Rows from block 6, named by matrix and row number. Each number is 128 + 24 x the weight over its row's rms, rounded and kept within 0 to 255. All counts start at 0. After the name is the row's rms in percent of the matrix's.
# convs2: second depthwise width-13 conv (model.blocks.6.convs.2.weight, 128x1x13), a 13 kernel
convs2.0 084 [108 132  99 107 121 109  89  95 102 105 100 112 103]
convs2.1 108 [138 147 170 180 165 153 134 124 129 145 131 124 143]
convs2.2 105 [158 142 148 106  73 100 160 148 120 122 117 132 120]
convs2.3 079 [129 149 145 151 166 165 146 130 169 148 118 116 101]
convs2.4 091 [163 146 130 105 146 156 134 108 133 151 158 152 171]
convs2.5 086 [117  91 132 125 116 136 143 161 176 157 146 153 148]
convs2.6 079 [175 169 152 141 144 136 108 133 128 141 118 148 165]
convs2.7 099 [131 124 127 113 121 132 127 108 111 129 154 170 192]
convs2.8 061 [101  96  75 103  98 103 119 106 132 118 134 121 123]
convs2.9 093 [125 113 131 123  83  92  80 103 102 115 126 131 139]
convs2.10 097 [ 67  91  88 131 138 125 122 133 116 114 139 129 117]
convs2.11 073 [143 157 157 155 157 161 152 141 151 154 149 146 142]
convs2.12 097 [ 96  98 107  74 104 151 139 101 123 127 135 138 118]
convs2.13 125 [140 150 150 129 127  96  73 126 171 146 135 128 133]
convs2.14 100 [ 73  94  96 100 108 105 123 121 127 131 134 114 111]
convs2.15 087 [104  79  85  93 104 125 106 129 128 131 139 131 144]
convs2.16 096 [140 170 179 169 132 101 119 116 134 135 117 120 139]
convs2.17 108 [117 121 103 122 138 160 160 143 111  90  99 112  90]
convs2.18 094 [ 64 102 106 111 130 130 128 125 149 140 135 139 162]
convs2.19 111 [146 161 185 151 160 158 125 120 130 123 125 116 115]
convs2.20 117 [108 123 155 162 163 113  80  98 125 126 137 137 112]
convs2.21 093 [145 137 151 169 178 156 110 119 128 139 156 138 141]
convs2.22 072 [107 109 115 144 135 130 131 140 174 156 168 162 149]
convs2.23 126 [135 119 107 121 164 181 142 108  96 101 125 127 148]
convs2.24 087 [151 145 129 112 153 171 146 130 145 158 160 159 150]
convs2.25 094 [126 125 145 142 114  88 100  96  80  97 127 122 116]
convs2.26 081 [ 75 103  87  96 115 118 129 119 127 101 119 120 115]
convs2.27 104 [147 135 138 133 141 141 128 122 123 110 105 105  56]
convs2.28 137 [123 116 140 168  90  75 159 145 130 124 125 122 128]
convs2.29 114 [149 142 135 161 152 148 118 101  85  88 131 144 144]
convs2.30 110 [138 126 111 124 162 181 150 108  90 113 120 130 107]
convs2.31 081 [190 166 151 133 119 121 140 139 121 119 122 119  96]
convs2.32 097 [122 119 127 124 139 139 168 155 160 167 168 154 131]
convs2.33 082 [ 76  96 128 137 134 121 112 113 122 132 132 103  79]
convs2.34 109 [124 133 146 164 122  92 102  96  92 130 139 106  97]
convs2.35 104 [ 99 125 109  84 111 153 135 132 103 103 113 113  87]
convs2.36 108 [108 119 153 171 185 151 149 119 120 121 116 122 129]
convs2.37 100 [125 126 122 134 120 125 147 130 111 103 108  88  65]
convs2.38 085 [192 160 150 152 140 118 123 133 137 138 143 141 150]
convs2.39 103 [130 129 131 141 153 130 153 184 167 149 129 103 110]
convs2.40 132 [138 131 115 174 191 104 108 116 124 129 128 130 133]
convs2.41 087 [106 120 132 130 128 158 157 148 155 157 139 150 180]
convs2.42 102 [108 149 168 124 110 134 152  97 128 121 120 100  81]
convs2.43 103 [ 90  90  89 116 121 119 136 153 152 143 150 150 146]
convs2.44 116 [116 116 129 161 177 167 155 154 152 138 119 133 129]
convs2.45 128 [136 134 114 127 161 175 160 100  86 124 119 115 117]
convs2.46 097 [105 124 109  97 136 163 183 162 138 134 130 121 132]
convs2.47 086 [ 78 104 104  90  97 105 125 118 138 142 145 136 136]
convs2.48 106 [146 129  94  87  82 106 127 124 128 150 155 147 142]
convs2.49 101 [152 137 143 139 141 123 113 119 166 179 168 143 142]
convs2.50 091 [ 56  94 113 126 143 135 119 119 126 134 129 143 141]
convs2.51 096 [ 97 101  73  91 143 125 107 123 127 142 128 125 107]
convs2.52 083 [ 87  94  97 102 132 129 128 121 117 113 106 110  86]
convs2.53 082 [ 90 103 106 101 104 125 140 125 127 132 105  87  93]
convs2.54 104 [134 141 151 148 162 171 164 163 153 136 135 132 120]
convs2.55 097 [101 102 115 120 132 108 101  96  85  90 110 128 134]
convs2.56 136 [104  71  72 109 121 133 135 130 128 124 130 127 121]
convs2.57 081 [162 139 154 166 167 157 145 138 145 125 108 139 151]
convs2.58 076 [179 153 161 144 160 142 139 128 130 129 133 146 163]
convs2.59 068 [121  90 109 141 122 119 107 127  79  92 118 103 104]
convs2.60 093 [120 141 133 137 172 131 121 129 155 156 156 163 169]
convs2.61 100 [136 127 101  94  99 154 169 160 151 136 153 135 135]
convs2.62 108 [ 93 106 109 111 108  96 121 136 153 155 155 130 167]
convs2.63 098 [ 85 107 115 113 112 130 149 125 137 113 111 108  72]
convs2.64 086 [162 177 168 148 123 131 154 132 135 120 128 144 156]
convs2.65 137 [117 149 144  99  86 145 186 143 130 137 137 126 134]
convs2.66 081 [161 158 139 121 139 151 155 145 133 147 167 145 166]
convs2.67 099 [133 135 103 107 116 131 119 106 104 100  93  88  90]
convs2.68 075 [ 98 103 105 127 121 119 112 128 159 164 157 147 168]
convs2.69 073 [ 99 115 120 118 114  86 124  83  85 127 123 120 108]
convs2.70 116 [ 89  82  84 114 154 136 133 107 118 144 138 139 127]
convs2.71 114 [129 114 114 122 113  72  81 111 142 154 140 140 137]
convs2.72 121 [114 118 152 117  84  64 135 143 130 129 116 119 129]
convs2.73 107 [129 138 150 112 102 106  87  80 103 121 111 111 110]
convs2.74 106 [171 166 174 133 119 123 117 109 102 110 135 146 136]
convs2.75 103 [166 183 177 123 122 138 134 113 119 131 134 137 123]
convs2.76 146 [150 158 154 145 148 150 157 154 154 156 149 147 150]
convs2.77 089 [115 110  96  87  88 159 140 109 118 102 120 120 110]
convs2.78 077 [143 116 158 163 157 149 128 135 171 164 130 144 144]
convs2.79 114 [161 152 130 125 154 143 103  78  94 118 139 139 146]
convs2.80 101 [137 129 141 126 106 141 159 150 105 163 158 153 171]
convs2.81 087 [159 154 158 137 136 145 136 113 122 124 136 165 180]
convs2.82 112 [131 114 103  80  71 103 130 128 119 120 123 125 110]
convs2.83 103 [144 128 132 132 136 133  77  71 136 156 138 143 132]
convs2.84 094 [192 161 143 149 143 147 133 129 133 142 127 135 155]
convs2.85 108 [146 156 151 143 129 171  82 130 144 125 107 111 102]
convs2.86 086 [125 135 130 128 139 164 125 114 132 165 188 152 145]
convs2.87 088 [164 154 150 124 126 132 143 117 130 127 152 166 179]
convs2.88 100 [104 106 112 125 125 115 114 133 139 139 144 146 199]
convs2.89 086 [ 79 109  96 102 106 123 142 153 127 130 109 110  96]
convs2.90 111 [ 78 103 123 130 129 121 122 128 134 141 172 165 156]
convs2.91 103 [120 115 131 127 138 131 162 180 174 154 146 121 136]
convs2.92 109 [ 93  87  94 123 136 154 166 145 137 111 112 113 123]
convs2.93 091 [108 131 135 140 131  96  67  94 125 110 109 130 111]
convs2.94 083 [120 105  97 110 108 136 140 132 169 168 163 149 132]
convs2.95 078 [159 152 170 166 139 112 108 149 136 127 139 158 148]
convs2.96 115 [127 135 118 110 135 137 104  82  81  96 107 110 113]
convs2.97 094 [118 102  74  81  94 116 133 138 137 130 123 127 136]
convs2.98 135 [132 104  94 165  80 161 137 112 120 144 142 122 127]
convs2.99 083 [ 89  97  98  92 104 130 134 127 129 116 107 118  90]
convs2.100 113 [148 129 112 114 111 115 166 166 157 166 155 138 142]
convs2.101 071 [174 176 166 140 140 150 140 133 113 120 130 123 144]
convs2.102 089 [120 123  99  63  86 129 113 146 123 122 130 131 126]
convs2.103 084 [111 119 120 111 114 133 110 105  94  82  98 114  92]
convs2.104 133 [139 163 137  83  71 132 135 128 108 120 130 143 123]
convs2.105 092 [168 157 142 118 116 115 123 130 130 144 142 167 177]
convs2.106 090 [150 133 128 149 184 173 143 105 134 106 125 123 123]
convs2.107 091 [178 161 140 126 141 145 160 144 124 151 157 139 151]
convs2.108 087 [123 119 110 113 129 142 138 134 137 144 147 154 200]
convs2.109 105 [135 134 145 132 133 126  81  64 116 146 145 137 129]
convs2.110 120 [130 137 132 169 136  83  76 109 135 118 116 128 145]
convs2.111 101 [117 120 138 145 133 110  77  88  96  98 119 128 146]
convs2.112 101 [166 171 156 140 149 163 146 146 115 110 113 118 116]
convs2.113 085 [145 124 133 143 130 130 115 115 125 118 111 104  53]
convs2.114 096 [147 193 152 135 109  92 133 144 130 123 115 123 138]
convs2.115 097 [141 104  99 127 147 135  90  89  86 109 120 110 121]
convs2.116 096 [130 132 143 139 159 166 180 165 139 146 141 128 136]
convs2.117 113 [119 141 161 195 167 135 123 125 129 133 130 131 129]
convs2.118 101 [162 150 120 129 124 150 191 147 154 130 136 119 141]
convs2.119 098 [140 116 119 116 127 143 159 145 148 142 152 153 189]
convs2.120 130 [126 122 116 147  97  87 182 140 111 125 123 116 101]
convs2.121 112 [133 126 179 191 137 117 118 131 136 132 141 125 109]
convs2.122 102 [154 141 139 148 148 163 122  93  88  92 122 127 146]
convs2.123 088 [172 148 153 155 145 152 147 141 125 116 132 156 165]
convs2.124 081 [ 96  79  88  99 104 112 115 116 141 143 135 130 128]
convs2.125 101 [169 159 155 150 122 141 145 132 113  92 100 112 105]
convs2.126 083 [117 100 106  74  76 113 140 119 125 125 129 124 131]
convs2.127 113 [148 122 129 142 116 115  79 106 159 174 151 136 134]