Weights of a small self-supervised audio encoder (BEST-RQ).
Training: nadamw at rate 0.0022, batches of 128.
Data: trained on read English sentences (LibriTTS-R), 146.6 epochs.
Rows from block 6 of a small self-supervised audio encoder (BEST-RQ), named by matrix and row number. Rows with one number belong to one channel. Each number is 128 + 32 x the weight over its row's rms, rounded and kept within 0 to 255. All counts start at 0. Numbers have three digits each.
After each channel's rows are labels from the 100 clips, of 14976, where the channel reaches its highest value: "strongest on" is what is common among them. Only what is clearly more common there than usual is listed. The data: read English sentences (LibriTTS-R). In brackets: how many of the 100, against the usual share in percent.
# convs1: first pointwise conv (model.blocks.6.convs.1.weight, 128x128x1), inputs 0-127
# convs3: second pointwise conv (model.blocks.6.convs.3.weight, 128x128x1, transposed), outputs 0-127

convs1.52:117107134102069112159143101120117114138060126132112079088123136102139105255117170081126117137118077104123180143116123119116075120101134130111161145093101148138108099070107063122127131113117138204118149124156142142105107108176080105125100115151144115077147143149124129155157149170141123122130223096148139130102117131135121008141105096113106117131113100103133125173136162090161102143143
convs3.52:096108123115116146083130134145151116130142160166127086094128115207132073158096054115125223132147122110140142132176143122163190110146124127114087166100191124105138114147103040089154077113167135184112140142112092153134118131167152141166077103174139061144176105099120106169124115147120069157076133189124099181136139163140108178128114207143108095138102082154125133112121107130103134141171
strongest on: voice: female (93 vs 52.4)

convs1.22:147120047179152159055186159115155133120160118121115151126123150136128059161127125106111140116105155066100102143117139183126101129198126084124091143151143134097165119112044111148095165144070140107168141113139104166143139154116101109082135150123096123154194137133174135135119100232161156118153103143132073077094159133117160157123111162067148160178119142145120074162157066110113154136105
convs3.22:108140128136148101102077137094179127119119110141131128169107085146117134066104140177116125133116116160078161137132086132134128105169073137119166112138129050148033148086121162081127150135126162114102151171099131054115114113122100113124145125129147134142176165129108125150143128014164158109183112153122140129143103107056191143087122030119112109101098115158139055168104135154076123143121
strongest on: voice: male (80 vs 47.6); the word "said" (33 vs 9.5)

convs1.1:061110126131183027203151148081223130106117127173150098116117208136139125135084122124055091124127071139102133121145070137126136127163110157117125118137132143116110154131114116076094088143141125144142118126161135143123177107158191225133083150091126154143095114135105160149053146124114135092134170148127094149091075110149130134113147090118100146173114114074093151121117140080136101129115
convs3.1:145121082117150067105150137076122102141118136118143117095143144122104134110129115160082147105104135125134129168111130149039090142138141148139075094099145189163127154178098124140112142163039127111080067132182124141171084207099096119140172153151181130196103118096130138115243139146147147142129123153071157108198124102146146139165136109124103093161096111127134115108202121127115106085116
strongest on: voice: male (94 vs 47.6)

convs1.54:162187062148109108158155130072183172061155103163093126088090105100138136147128117124103181096157096158100160100135113114100147178032135203123167096108200112147120128147184133092113118164087113146152163141139123112144106132063155160128128122090162150100175102134170147111125073078153143148148129089099120127156138090079085131159108131192125151132097151129151161167170121085119141136179
convs3.54:117136099123173122146101129131139102070108103166130193075144133135075123119107099049116134106100131102086141076067105174138127074189107090092141167103131117130110147114107117121080136067117077136132125094128086090065131121126146070158149090178097118129124128087098139098090127103141118117092149095074077190104117189136092093238116130132120111088110083129143131077106122079113112129106
strongest on: voice: female (96 vs 52.4)

convs1.125:075136134150163105148123144149156154116168114172049118102108091148150109121146125115091118111083176153127134172116094157107136106037103069150133104166169099192128079116140120139122147118147168152122170146132128128122078171142116137096151133117104149163103146122149131172133135137243131136145079087117154145131133090099087100092085097197100086145060192096120148125157063151111076100152
convs3.125:135108139122134135158090127091137157118136124067123115143156111125114084167151143085115192102170077097152144122174067095147161109169160151096164134100189124130128125163086119137122070120084094135120120150108103139106117061172182110134060147127171135199150129098150136132138146131155146179147100135119094076145114149123146127126065110076174082130141115134080129148078058159077197123040
strongest on: voice: female (100 vs 52.4); the word "said" (33 vs 9.5)

convs1.37:157174116116108131144142160126102147102206101111071134113107048106183128133154126078129151111131136116144130121170115124115101141171123161150124141097112088124147085131070133157097116117156199083140121144108119118157166088089115104161082126124136122207132132132145095175145187194144134186150023208132080115107145171123155163136139184140106089112078117098134156150147109097170093140091
convs3.37:159126141144101126146146150098159163148153202129044142130209140104101131144169126156128143147130163147085147119125125128107100207093097190118118150159098105152154161196119149156150147092090062104103099122126145214111166165158148102100099108088103111077164113134149132061130146094144117172152162035110191157153127096139131094110082145133133114126176131112127114181125127134154140094169
strongest on: voice: female (84 vs 52.4)

convs1.58:095114163159107160081129150108163142168184137141128150101137134195132146129111111156135252116139121202134105131143093114135171096129246140149097076114114112147131150200139158123132119124135159122085118144157083116130103134128124135128135143128153093091142118124142110145129102139099129111117105134139154121120106128097111124154132158146125077114060109101104144143007196155111078203116
convs3.58:139134134132106136154154129177060109091140162120169149097099141190126151168187094103114140145127164132103109162118179109118157083102008096150162098109147072054170144130168124126141130135111093093146110080164140178125143088116141140127082151142135137124178143104107122213125132110088150153106134147124164146151133125131090101138162156115117141139118224132032139148121128153175130146178
strongest on: voice: female (87 vs 52.4)

convs1.5:104116104098088110164121114136166162103149124112119129228160099144149178144104118137168103163145109110151071122162100135151058193139129129136121085139084102117142156155151129165107107000121095124123084164096104066158187106119080110122146185140116141146119087123162100075146185107108143136091139148165104074107095078153117117113102111095107134138126116116129115133103122093159128112090
convs3.5:126126121156066129157156146126123187106138080092109104119119115121159138086108108148211182154136146154087192122107189159171082157124099080132121110073137085081173149136112122147084097055124158125190078122163118101134145098153201161090124095103150132172173072096049105160106094116135145133136153117164120176090097142097146128090071110136155109100127172158148126167100139162123114133145
strongest on: voice: male (94 vs 47.6)

convs1.57:120108188120182188133143136094084095161203164119093195138156161140098085135154132107111075140085110135155104114149102173105134126124144089151137123144093207120121077049133142134131121145119089121099168136134132189106104122133145173134159121132132053151077121128134116156137153119176163111128142114152086120139108102164129114096218101165124133060044160166195129128128103158121124106090
convs3.57:112143145129144132074109116105145140141101143119104157118160108083157093133132112137108147166072134164128088108110130138111105152101166149154111124123094223149145130110106161157146132145093140082150079146133195170166170128104188119133180136103117118092056069139102093152114124150136111112094170179158188148106166070161141192158235131136148104113092103061069132115144149156189144118132
strongest on: voice: male (89 vs 47.6)

convs1.64:076093120105120146122116078154152100123119164165079075146156126106149084124160130172126111164063156115140120116099127118127110153143141129131138123089152139148137129115131115095116146149184157163110217138196127052157056098139176164127175111159148160136110136152108123149065151123097053100141084089120146165149147100128104025136083081097121072138129152201131143144096127164118168097157
convs3.64:174137130096147121135096147130128157178060132138118136146126138165143102029135181136089094192077130152143140141115164110139194176084100119133115150126150137107133164162058138119140083126090107117187185145069110138093146141151196124134066107140059192087107124162148150158134153103100084136101125134156164141139161059136114053134063112096122135090152095095145135145124129105134144128104
strongest on: voice: female (99 vs 52.4)

convs1.31:053098158136122084155000136025092116102146153144111115153126110087137104130133123124127104171127121143122128131079111111179121151144069151074112125122087196101119125082114107127152118120101195121104152095126135140099152109132110124127127091125107095119105118128119109124111122133164037127115103159100102132089122136113142127112169097128112140106128126187229149125159169154095084158170
convs3.31:132149126109123122132007086000084156106099127140147148076091120123130138119093114119177131142136108139115142116146139113151139145093172128111149141161124157136152148157143156109138121123111089142145139159117162135171138160143147141086058144109157133171118129131120131152158137123170082136159130170114186132114146126139144141117172133147146099119103127082120122138122137161187160084072
strongest on: voice: male (93 vs 47.6)

convs1.35:121130206175112117100108169145106150117159065119148128134132104139108118120080104118127105165033134075151164128116173114154113129113188131143066100095121105090164022130149125091131126056083131143133084129131156159139130146167120139165122130129128135149109119177147128160124087117094140095126168092140115115126129058166129199112199091145076131137086169087124175146150152061143109109154
convs3.35:135109091116081156159148141126165152127135110126137118159098120181135119107090124099046118197195130161119148122140172112169134121157146120130162139095122134093117140117128124122118130132126112138095118148113142136136088159130095101182152105127140202146140159216095145140131108118138000109152113132138150121121096174101104088108140102124122090184193128138122153128117162111069153162126
strongest on: voice: male (99 vs 47.6)

convs1.127:135169099174102174108122150122129167116127134122118097226104117194111130138122141143165131161116111129102149106145027075101137102119108121146150146111135127129108097138103130057120117147150144158114169167111147094130114140101065145157161132112118127107155135221087091239117049118213072200126127127149127072144123108116096115147128126097139126100119101152168139119151154119159118109140
convs3.127:159153116124140114175124088141208071113126071131137148167079107091200162126115117044157127127138122092089086137100088082110148116136144135073097155092048130144145133094059118129144124151133138157161087152148130109142074142129131097087091167111084112102158116121151102159103136126104138101088190092142119154057108189152118117101144146183153121218090194130154140146146114130132127128137
strongest on: voice: female (89 vs 52.4)

convs1.16:164095129138140104176127082142230112085146109112103042182120129118138088188179118129127128122111070140126140121129122115037127147138123142127145113125174116112151211091154154087036155116145135111106086149138144125084137124143118108129109110128162066151163081049128086120131109127110149140072166161137154101130103154084112085109075146134093161075118097095154118148142158112131141167152
convs3.16:120051178195127079138111129137097127096133109143122171087163089162095186096104170158144127137101140123154179126085148119130117085159147090131112163106149102113139174122141115184130142097130103112115124147163136191176034119075079114138153127154060098119164131116118115122118132099130091104121101090101138140141060151110134061153097080073103093044098129147115154131131063161078114130151
strongest on: voice: female (94 vs 52.4)

convs1.100:175239066192164143023098143084115155087141125123109158141162198119127089109121134114134123154117149106078107116097130115195090125169153078124109124124142099130143119112128104150112145104136140104116125158138092108138158091083094156111096207097119112091124175136116145150123062158082086152117142135142136142168142089125090154142113118133131111107166110125048103200105143100086164140140
convs3.100:090143137145131117112145126097159135143108141105132178145147085164196126124189142152174158151147107112117166164159131086132084128176101126173115122148165104164129173190110136136126207145157136140080165211149146163138136158105106089128202072145163125086180132095138173105113169131146113100121077115199150131154160114154157175138082116124040178104125153121149087174088117108141148155095
strongest on: voice: male (96 vs 47.6)

convs1.30:075131144062174117112156137068106174145134094118194102138135167088125138137122092104125103137131134111137133137086168158122169135145100146088088141129110167093074124126128170183132166147160121161158065144105122098134209112179127122141139169138121127114170146082137127211137111104103131160212167124154104186106157035106131150158171210158131155126080155130145160139120135155138136079112
convs3.30:172169158131152115143133178090082147124132137204113172137163208151117130152106142122104122151091128135154185117095137188168133093086135147161172138135093138088151156147172142128099140130099163074114170136163172084101044138170116169213116129112133129140135178195119100131095117156131125193122153099097131136135143142135101100152114153151155112159241154156138092138164119147098164157129
strongest on: voice: male (92 vs 47.6)

convs1.105:093190105152111136146134127112121109168165131133119167095101114156147127050168165076122125141123192141167161129125116106082130085118041187118113123122133074127150109125122226180053140132128075140157099113132087142145132122115167109130111117135132182114110235166126090123146109146144135135095149081125165106134074084121093163115149182174084131116173118158077126134091127105113132159152
convs3.105:077172108059176107071166144130149125164113113098148133092180123111125122202047124148113133113133128162140094175179163219100141108106162176054100129132136119124131158102117053134083129113101127067129163148147178143143142094149042131178121137153132214126138174109128182120117164135110147120158089113123154097136141118133098194138153138089150125159138141162088122121111154126127124114126
strongest on: voice: male (98 vs 47.6)

convs1.48:122100161104168090090161085134095166109133177139092118100142177134107162218060178115115173118061142161165105115127150096069164124111110149123119116116150124108124094132179134110105117150112097142076120177127110164137075141153105088144116155120139046077145080203118139132166142159154095066093071139138146143167131104142141074096055152132130129101134086095139117127145081155142121169168
convs3.48:143122166118147114178136140140159184125096113157105186113157097191121122047086191110080136119199184145173132153158156101059144155153153158160198099158142066095149112147129127162133155150119115203110141127167175116143089134158099143115137102169095136135128092159149097128132187140156117175120125106137141125183162151137125117092040126191155151142087124085115115127168157127165144115145
strongest on: voice: female (98 vs 52.4)

convs1.26:110119165114136153064131122175103098110174133124105113125073145130142106254144196128123125142123145168141146134119090144165144101124097115155139129176173154177140119067158078125100126113169174109124109106155106086155103141097177120118112146127137046113134127157129127097083124152184126106099158146114146127150107120102106123158090144136127169151151204043078109150120116164142146085222
convs3.26:118130102105124144131139111115089153103071146143081100074216097084115117161157056170089170113152129073132136140137165130086088118150110129117112118121045132139091143154129062161162118113124186119139117089185120115146114135148073120150131184147152134106154134146178135137123134157075150144144054140157182149143156110128117111119123181146138201137106164054097178086135174127130139162194
strongest on: voice: female (97 vs 52.4)

convs1.27:100133128123115119118022119066108123135081096125202200094078179131164133124115143121137111140160135077106109111115098125132113134162116116098094136144132084241107151174146096112095120132105128129128099133157128104153156183132136155138101157138117139036152136108134135146121120222103088139113231132096160125149125129137147119118131064134140116142116122123133166128104066107144135109195
convs3.27:114131117115139119086000132114120086142129136092100129121128149141156119074104101130146152152125143140137139091180092137111145168082122100123153190163098150095091174013068060121120146100170148109098165133176140164117138138168145106100100099142126171195122104116142126166109120140109119163113166134071132130112116137160136144116107124091095139156097076132190142120087169138177079148076
strongest on: voice: male (80 vs 47.6)

convs1.17:113106179140174104164136103156133088115163118131162094072101098196155142214131149126117148140115115093151137147107153101136084161161118169139077105104152205107146138097165107141099124160147097228131128111170111123146108120120151134137079128158091075190103111150184149133145188117062109112069123145150089121129101091076133129135192172093079151133182154098092162110152117158097134104124
convs3.17:157115113107151124153148165146113138130148101071089153129129199140113121174139124163126165189175081128173116119153155171125176114102123189112153133137100121129103127201122070142141165115073167163092127218067101101115104109166108143150154133137101097083139138116158111192083132126176118129171116117100130136127080238134129097111103134102137119184157098099192138101083141131109074153139
strongest on: voice: male (75 vs 47.6)

convs1.44:114134126138081134158157121112100137158121128071117130209108170128075156105158117153101116170130146124145083212106095165139151090082154156189144120110120114132171120154119096127151083118174120168083085159131124126093128093166108186068157095135137088130130128070149200105145106123142152089170156133095177121159127082156206141157156140089138137085156185122099137043138158104165117128085
convs3.44:168090168128115111105124122109123154113102116155144195103132136108143141120099099121109164144145112128172163109148148143109218119150127113168158148101138163177158133178117150121195189108086132118111123095187139131190056128198147098143120217114114093094098160108160179112142070170128120097073136130116136109107187130140183134119122143152076089075054085137069122129166142097135136125145
strongest on: voice: male (84 vs 47.6)

convs1.107:148137114099183158106147132141146108158125116161066137115097158089164101133138131124144132087167109133142133175146214080149144088117102174107103084106133129191090158139134119127158142104150117160115079104167130090159118154122190090123103144095107182126127126086148108138092091150170147127102134039101102132128148121133120181208144122135140133097084198036094136119055111098143095201129
convs3.107:146128106116141162169161125157112142143131151107083124138141166117165135125115118155131137111154171170103091180118092154050106080089130129155082085138157164127102069155143134134153115133135097130102135123166159066101159057175153140072138146141145106111122182160121124139183107111105196104140118025154106121155133125078122153152108161110098141156197120162102108163070145186108132133228
strongest on: voice: male (84 vs 47.6)

convs1.32:182120116153123113069066197105187185125116050134120091077191165107118124113101087095105131114107127089109154140139169136129107137147119121137174131128136114145159127084083154102088121108194177151047144099139096105118105110104154119120086153145099150067112121165121112120152126111074117153109138161144088127173148130139158148105098110118116133135135107128064000135122115134164091172125
convs3.32:068232163100097122128140114158185109148128169131106098116190124139148093142110109146125136207112151156080160084115156133144090129144096154149099127145102129163105177140024143150153179128132183154130178189113117112130145134093105114148157103121159202152098103133111170114110154124156091080138107105178179135117195192111170129165119159130096124084139142128142096104108141138147137177143
strongest on: voice: male (74 vs 47.6)

convs1.108:167108161151107144126101147118118088127112116127090123115120185103130120105124159137150141131112126039122117134095095120171077125171135183150117110088135134146084158087125168110130144110127138143076167150100123051126109000090107136129108143118060127167120181160136133123126135203120115104136125116093160133174119113140105128144123161168125164103202143117103193111124117127130154206146
convs3.108:090121120060120138092106141105138189132076079133146141196161150100103126068154151133170135105103187025138096149147101183162112211154092100120059105170162104110097145116144085095162092130130198135145107121109129098117145120169107106123183074110146135138159112106145126035121137088148135130085174131165148111104112131110128127115109146132173137124161125130170147109154167127103079088109
strongest on: voice: male (96 vs 47.6)

convs1.120:107128119137120101133125049127120134141115131138149158151162128157091114114117133038108125116127110071130077112127144103104160155159147160095143112116130176066129131117116108184142134100209167161162113153103103238130091146108137130150095147127117093089096127142151094117141183114044095106111202126103149154132075097104119136104077145111128176174139143125111173128099183041085127133160
convs3.120:097105188166092076097130235151139070154119167146113112109098184134136118113109120177129092169116127189153127112181082061108098120114161107081105085125091107104063135121136109112124218130186104145111100123112123143174102171145107106091085093119140175159126133120149127118125123086144123109156101143095144145108149124105092101108155104144090178166196096096183100149153088131118174152110
strongest on: voice: male (99 vs 47.6)

convs1.21:136169158079169131127143117095183117132244040114088120147125158175157149149095136125133082109085135169133116129127053099162109124135107138163098152158149146132183122019096124082112131139111165101126065188122119167134113130151115125139122108123153123145094101128119109127104164136078144115097087108137128083132087123095092143125077137171060111194109182120128162101150114141160115114158
convs3.21:117113127169125140090118080109111099075173096126067138099134145096143111110144152173188149093119164126154117098153084142110087123151173091123184113155153094080069117130107156088090113164125107128093037124120110123118132128075153120124125138106123141129139125048150118133168104119088144137107173130124078077176140151169092176130057080119113189135127081192112123152135134127129134046051
strongest on: voice: male (81 vs 47.6)

convs1.45:057132170111184070146104152105138121164136135130088140123107072171136150127138174120140151174157151147095101134085147125144034093122143136140146134134114157124137131091108128163114022082045127143097157172121120096143094112139117123160090147133081149148136083162157068109138165143101156071116098150133118122148145114155092074123167139189029108137138118124176134094113116144113109190111
convs3.45:176106087123172137127078131149108140088141119167087137139098148151125105107103105083149129083154175100174131208105152107102187102070088071121119157100118201170084098103162208153108084098168120136103120118120143121137137116110131071095139147228113119106118132092171187114168109151071150133072122091058152128149137107136185157094157133129104102111115107144095128100126091161150144121111
strongest on: voice: female (89 vs 52.4)

convs1.56:114077126087127105169130113137172166138090147150121122131117128101121104120117130102111083056133131157180130102120110143165140125114136128136090178154255157094124118136095143099127118172187114122126119134100094124112157162164162172172126129161131196107142096125145181160020128118154055185128141143147157169120098117144141172107113092158102167128155095107133069103109125182165106175105
convs3.56:099165123175166168162129150116133139126132108151135125131132111147097129171109121119120119166112165108112087115166154133202112123073118114128121141163051097144154071149105104167119133112171137126178133141155147132090110127124163201131126120151142133119166101098142080128038131161150117170139126141117110146138116089249169134147161153175203122168187073138100172125215155112121179135102
strongest on: voice: male (92 vs 47.6)

convs1.8:156110195108112167172212178166116115115131160127104127173064153137152147120123127100142223131144115148105105129125100114033107098120127115164147164127167162113130072123110125110062156088116198109136085131150138057149077154160135098112141130124134102078133156146140084127128123147215175127136113162125102111150069078112106126115151142172123070146098173133119091138120149138143092169135
convs3.8:131163112183134095127112145107132108138125106118105153142131150152142181100101114126124144137139173151118108164140073175077141203132109110118143184156107135162176112129109102176166152132140139119075235106109112107132081155159076120188144136125182105051208072088159117141146127147137148112190051122134161116111119178141173148105102087124102116113130112119136130071151116127089098062086
strongest on: voice: female (86 vs 52.4)

convs1.124:147111168178137109099083101207182142118096134165136135118114078122138156148145124109143096086179123133090123122120145108103062108121161178114086134117127154098130118120118129048094164148180102129170082141131084138142089171121113140075141116136086095086185109147071054129171165144198129136175104201165150096106106124108114133078146124145088105101109124167146073120059102149112182111130
convs3.124:122123121133164151143160129056130125155107142086184126077123159122156119124142117145107140152103178178150107167114164123094185098141135168104099127124158151132221093122135131236144118105141135167119151122139143077145054167111105144073122158120108147095212114103119082117155113174146130164172124133120138115143145135176136124083133145197153158146134139125111027085155119138085179117094
strongest on: voice: male (93 vs 47.6)

convs1.114:153161092150072135120112125144103129114121108155091193188164118125081154085090095083144095097136235097116084126129123092083139175159137148085086070052149113155126229112074147157086151061124136126202108144116087164128152153064067132106123133126150119098145153148089121179136108130095122141090142135130064149154156114096097121109101139138117144123135123118088117139114128140135110137151
convs3.114:104127177165138120134109183128116085130166074087099142107158146171162100177117123113160140168128096098089148147141130133097138112128120104054142137095149039120071190184153107107088081038148099110108112162136092146142129057198116088193113141111106195101184110148135143117134149099133120085150119106172112103166145138131110100099100133112100102174137113136115162168098064111089108129119
strongest on: voice: male (97 vs 47.6)

convs1.115:112099111118151101151150116107120153127144145057133133181098135136128121138132150094163121169134113150110075114136073143098037155094080088134122136170138140126144129163121144127129100137140128164054176105098126134069122125157128109104135203113136145105081140159243130109156176153135110107129092069215137118114098137031054146154147118151095115153107091139129120096135100162152107090135
convs3.115:181125089177077102068117140102140102136192146088127114122088150150124118123143156163097152165167144137164064144120112101130098147137098148143112141144115158101104140119138151099090147130164116147171126099144058150158119146139128115155092168064125147093084153193255149146151103113148128078177103143098148104121158068121178109137131142093135109152140071171115199165102131132082110139120
strongest on: voice: female (85 vs 52.4)

convs1.62:111072129196160143118153154132111144091129139121099082131156112139086125075076124113104103127112137062160088119164140130119157128093118139156120200147133142123205178110125114172109126096108153123097114076122127170173122153148115140151168162122142102147054172187111120143110138132076097112075115124126120130094095011117120090144183105152113079126125109105063136099170086167068105131082
convs3.62:082133110187061175166107143150164106128167156077129103136096122098122087169107109103139128068090196134128137129124151167089163148096160113131071107142131138116124109106125133103128097144086159022123103115129132140127188106102141153164158196170103098143122095142175129171083136141160154123174154153149138129128089029124114165170201150125128128126109139095137125120172168119093054141150
strongest on: voice: male (97 vs 47.6)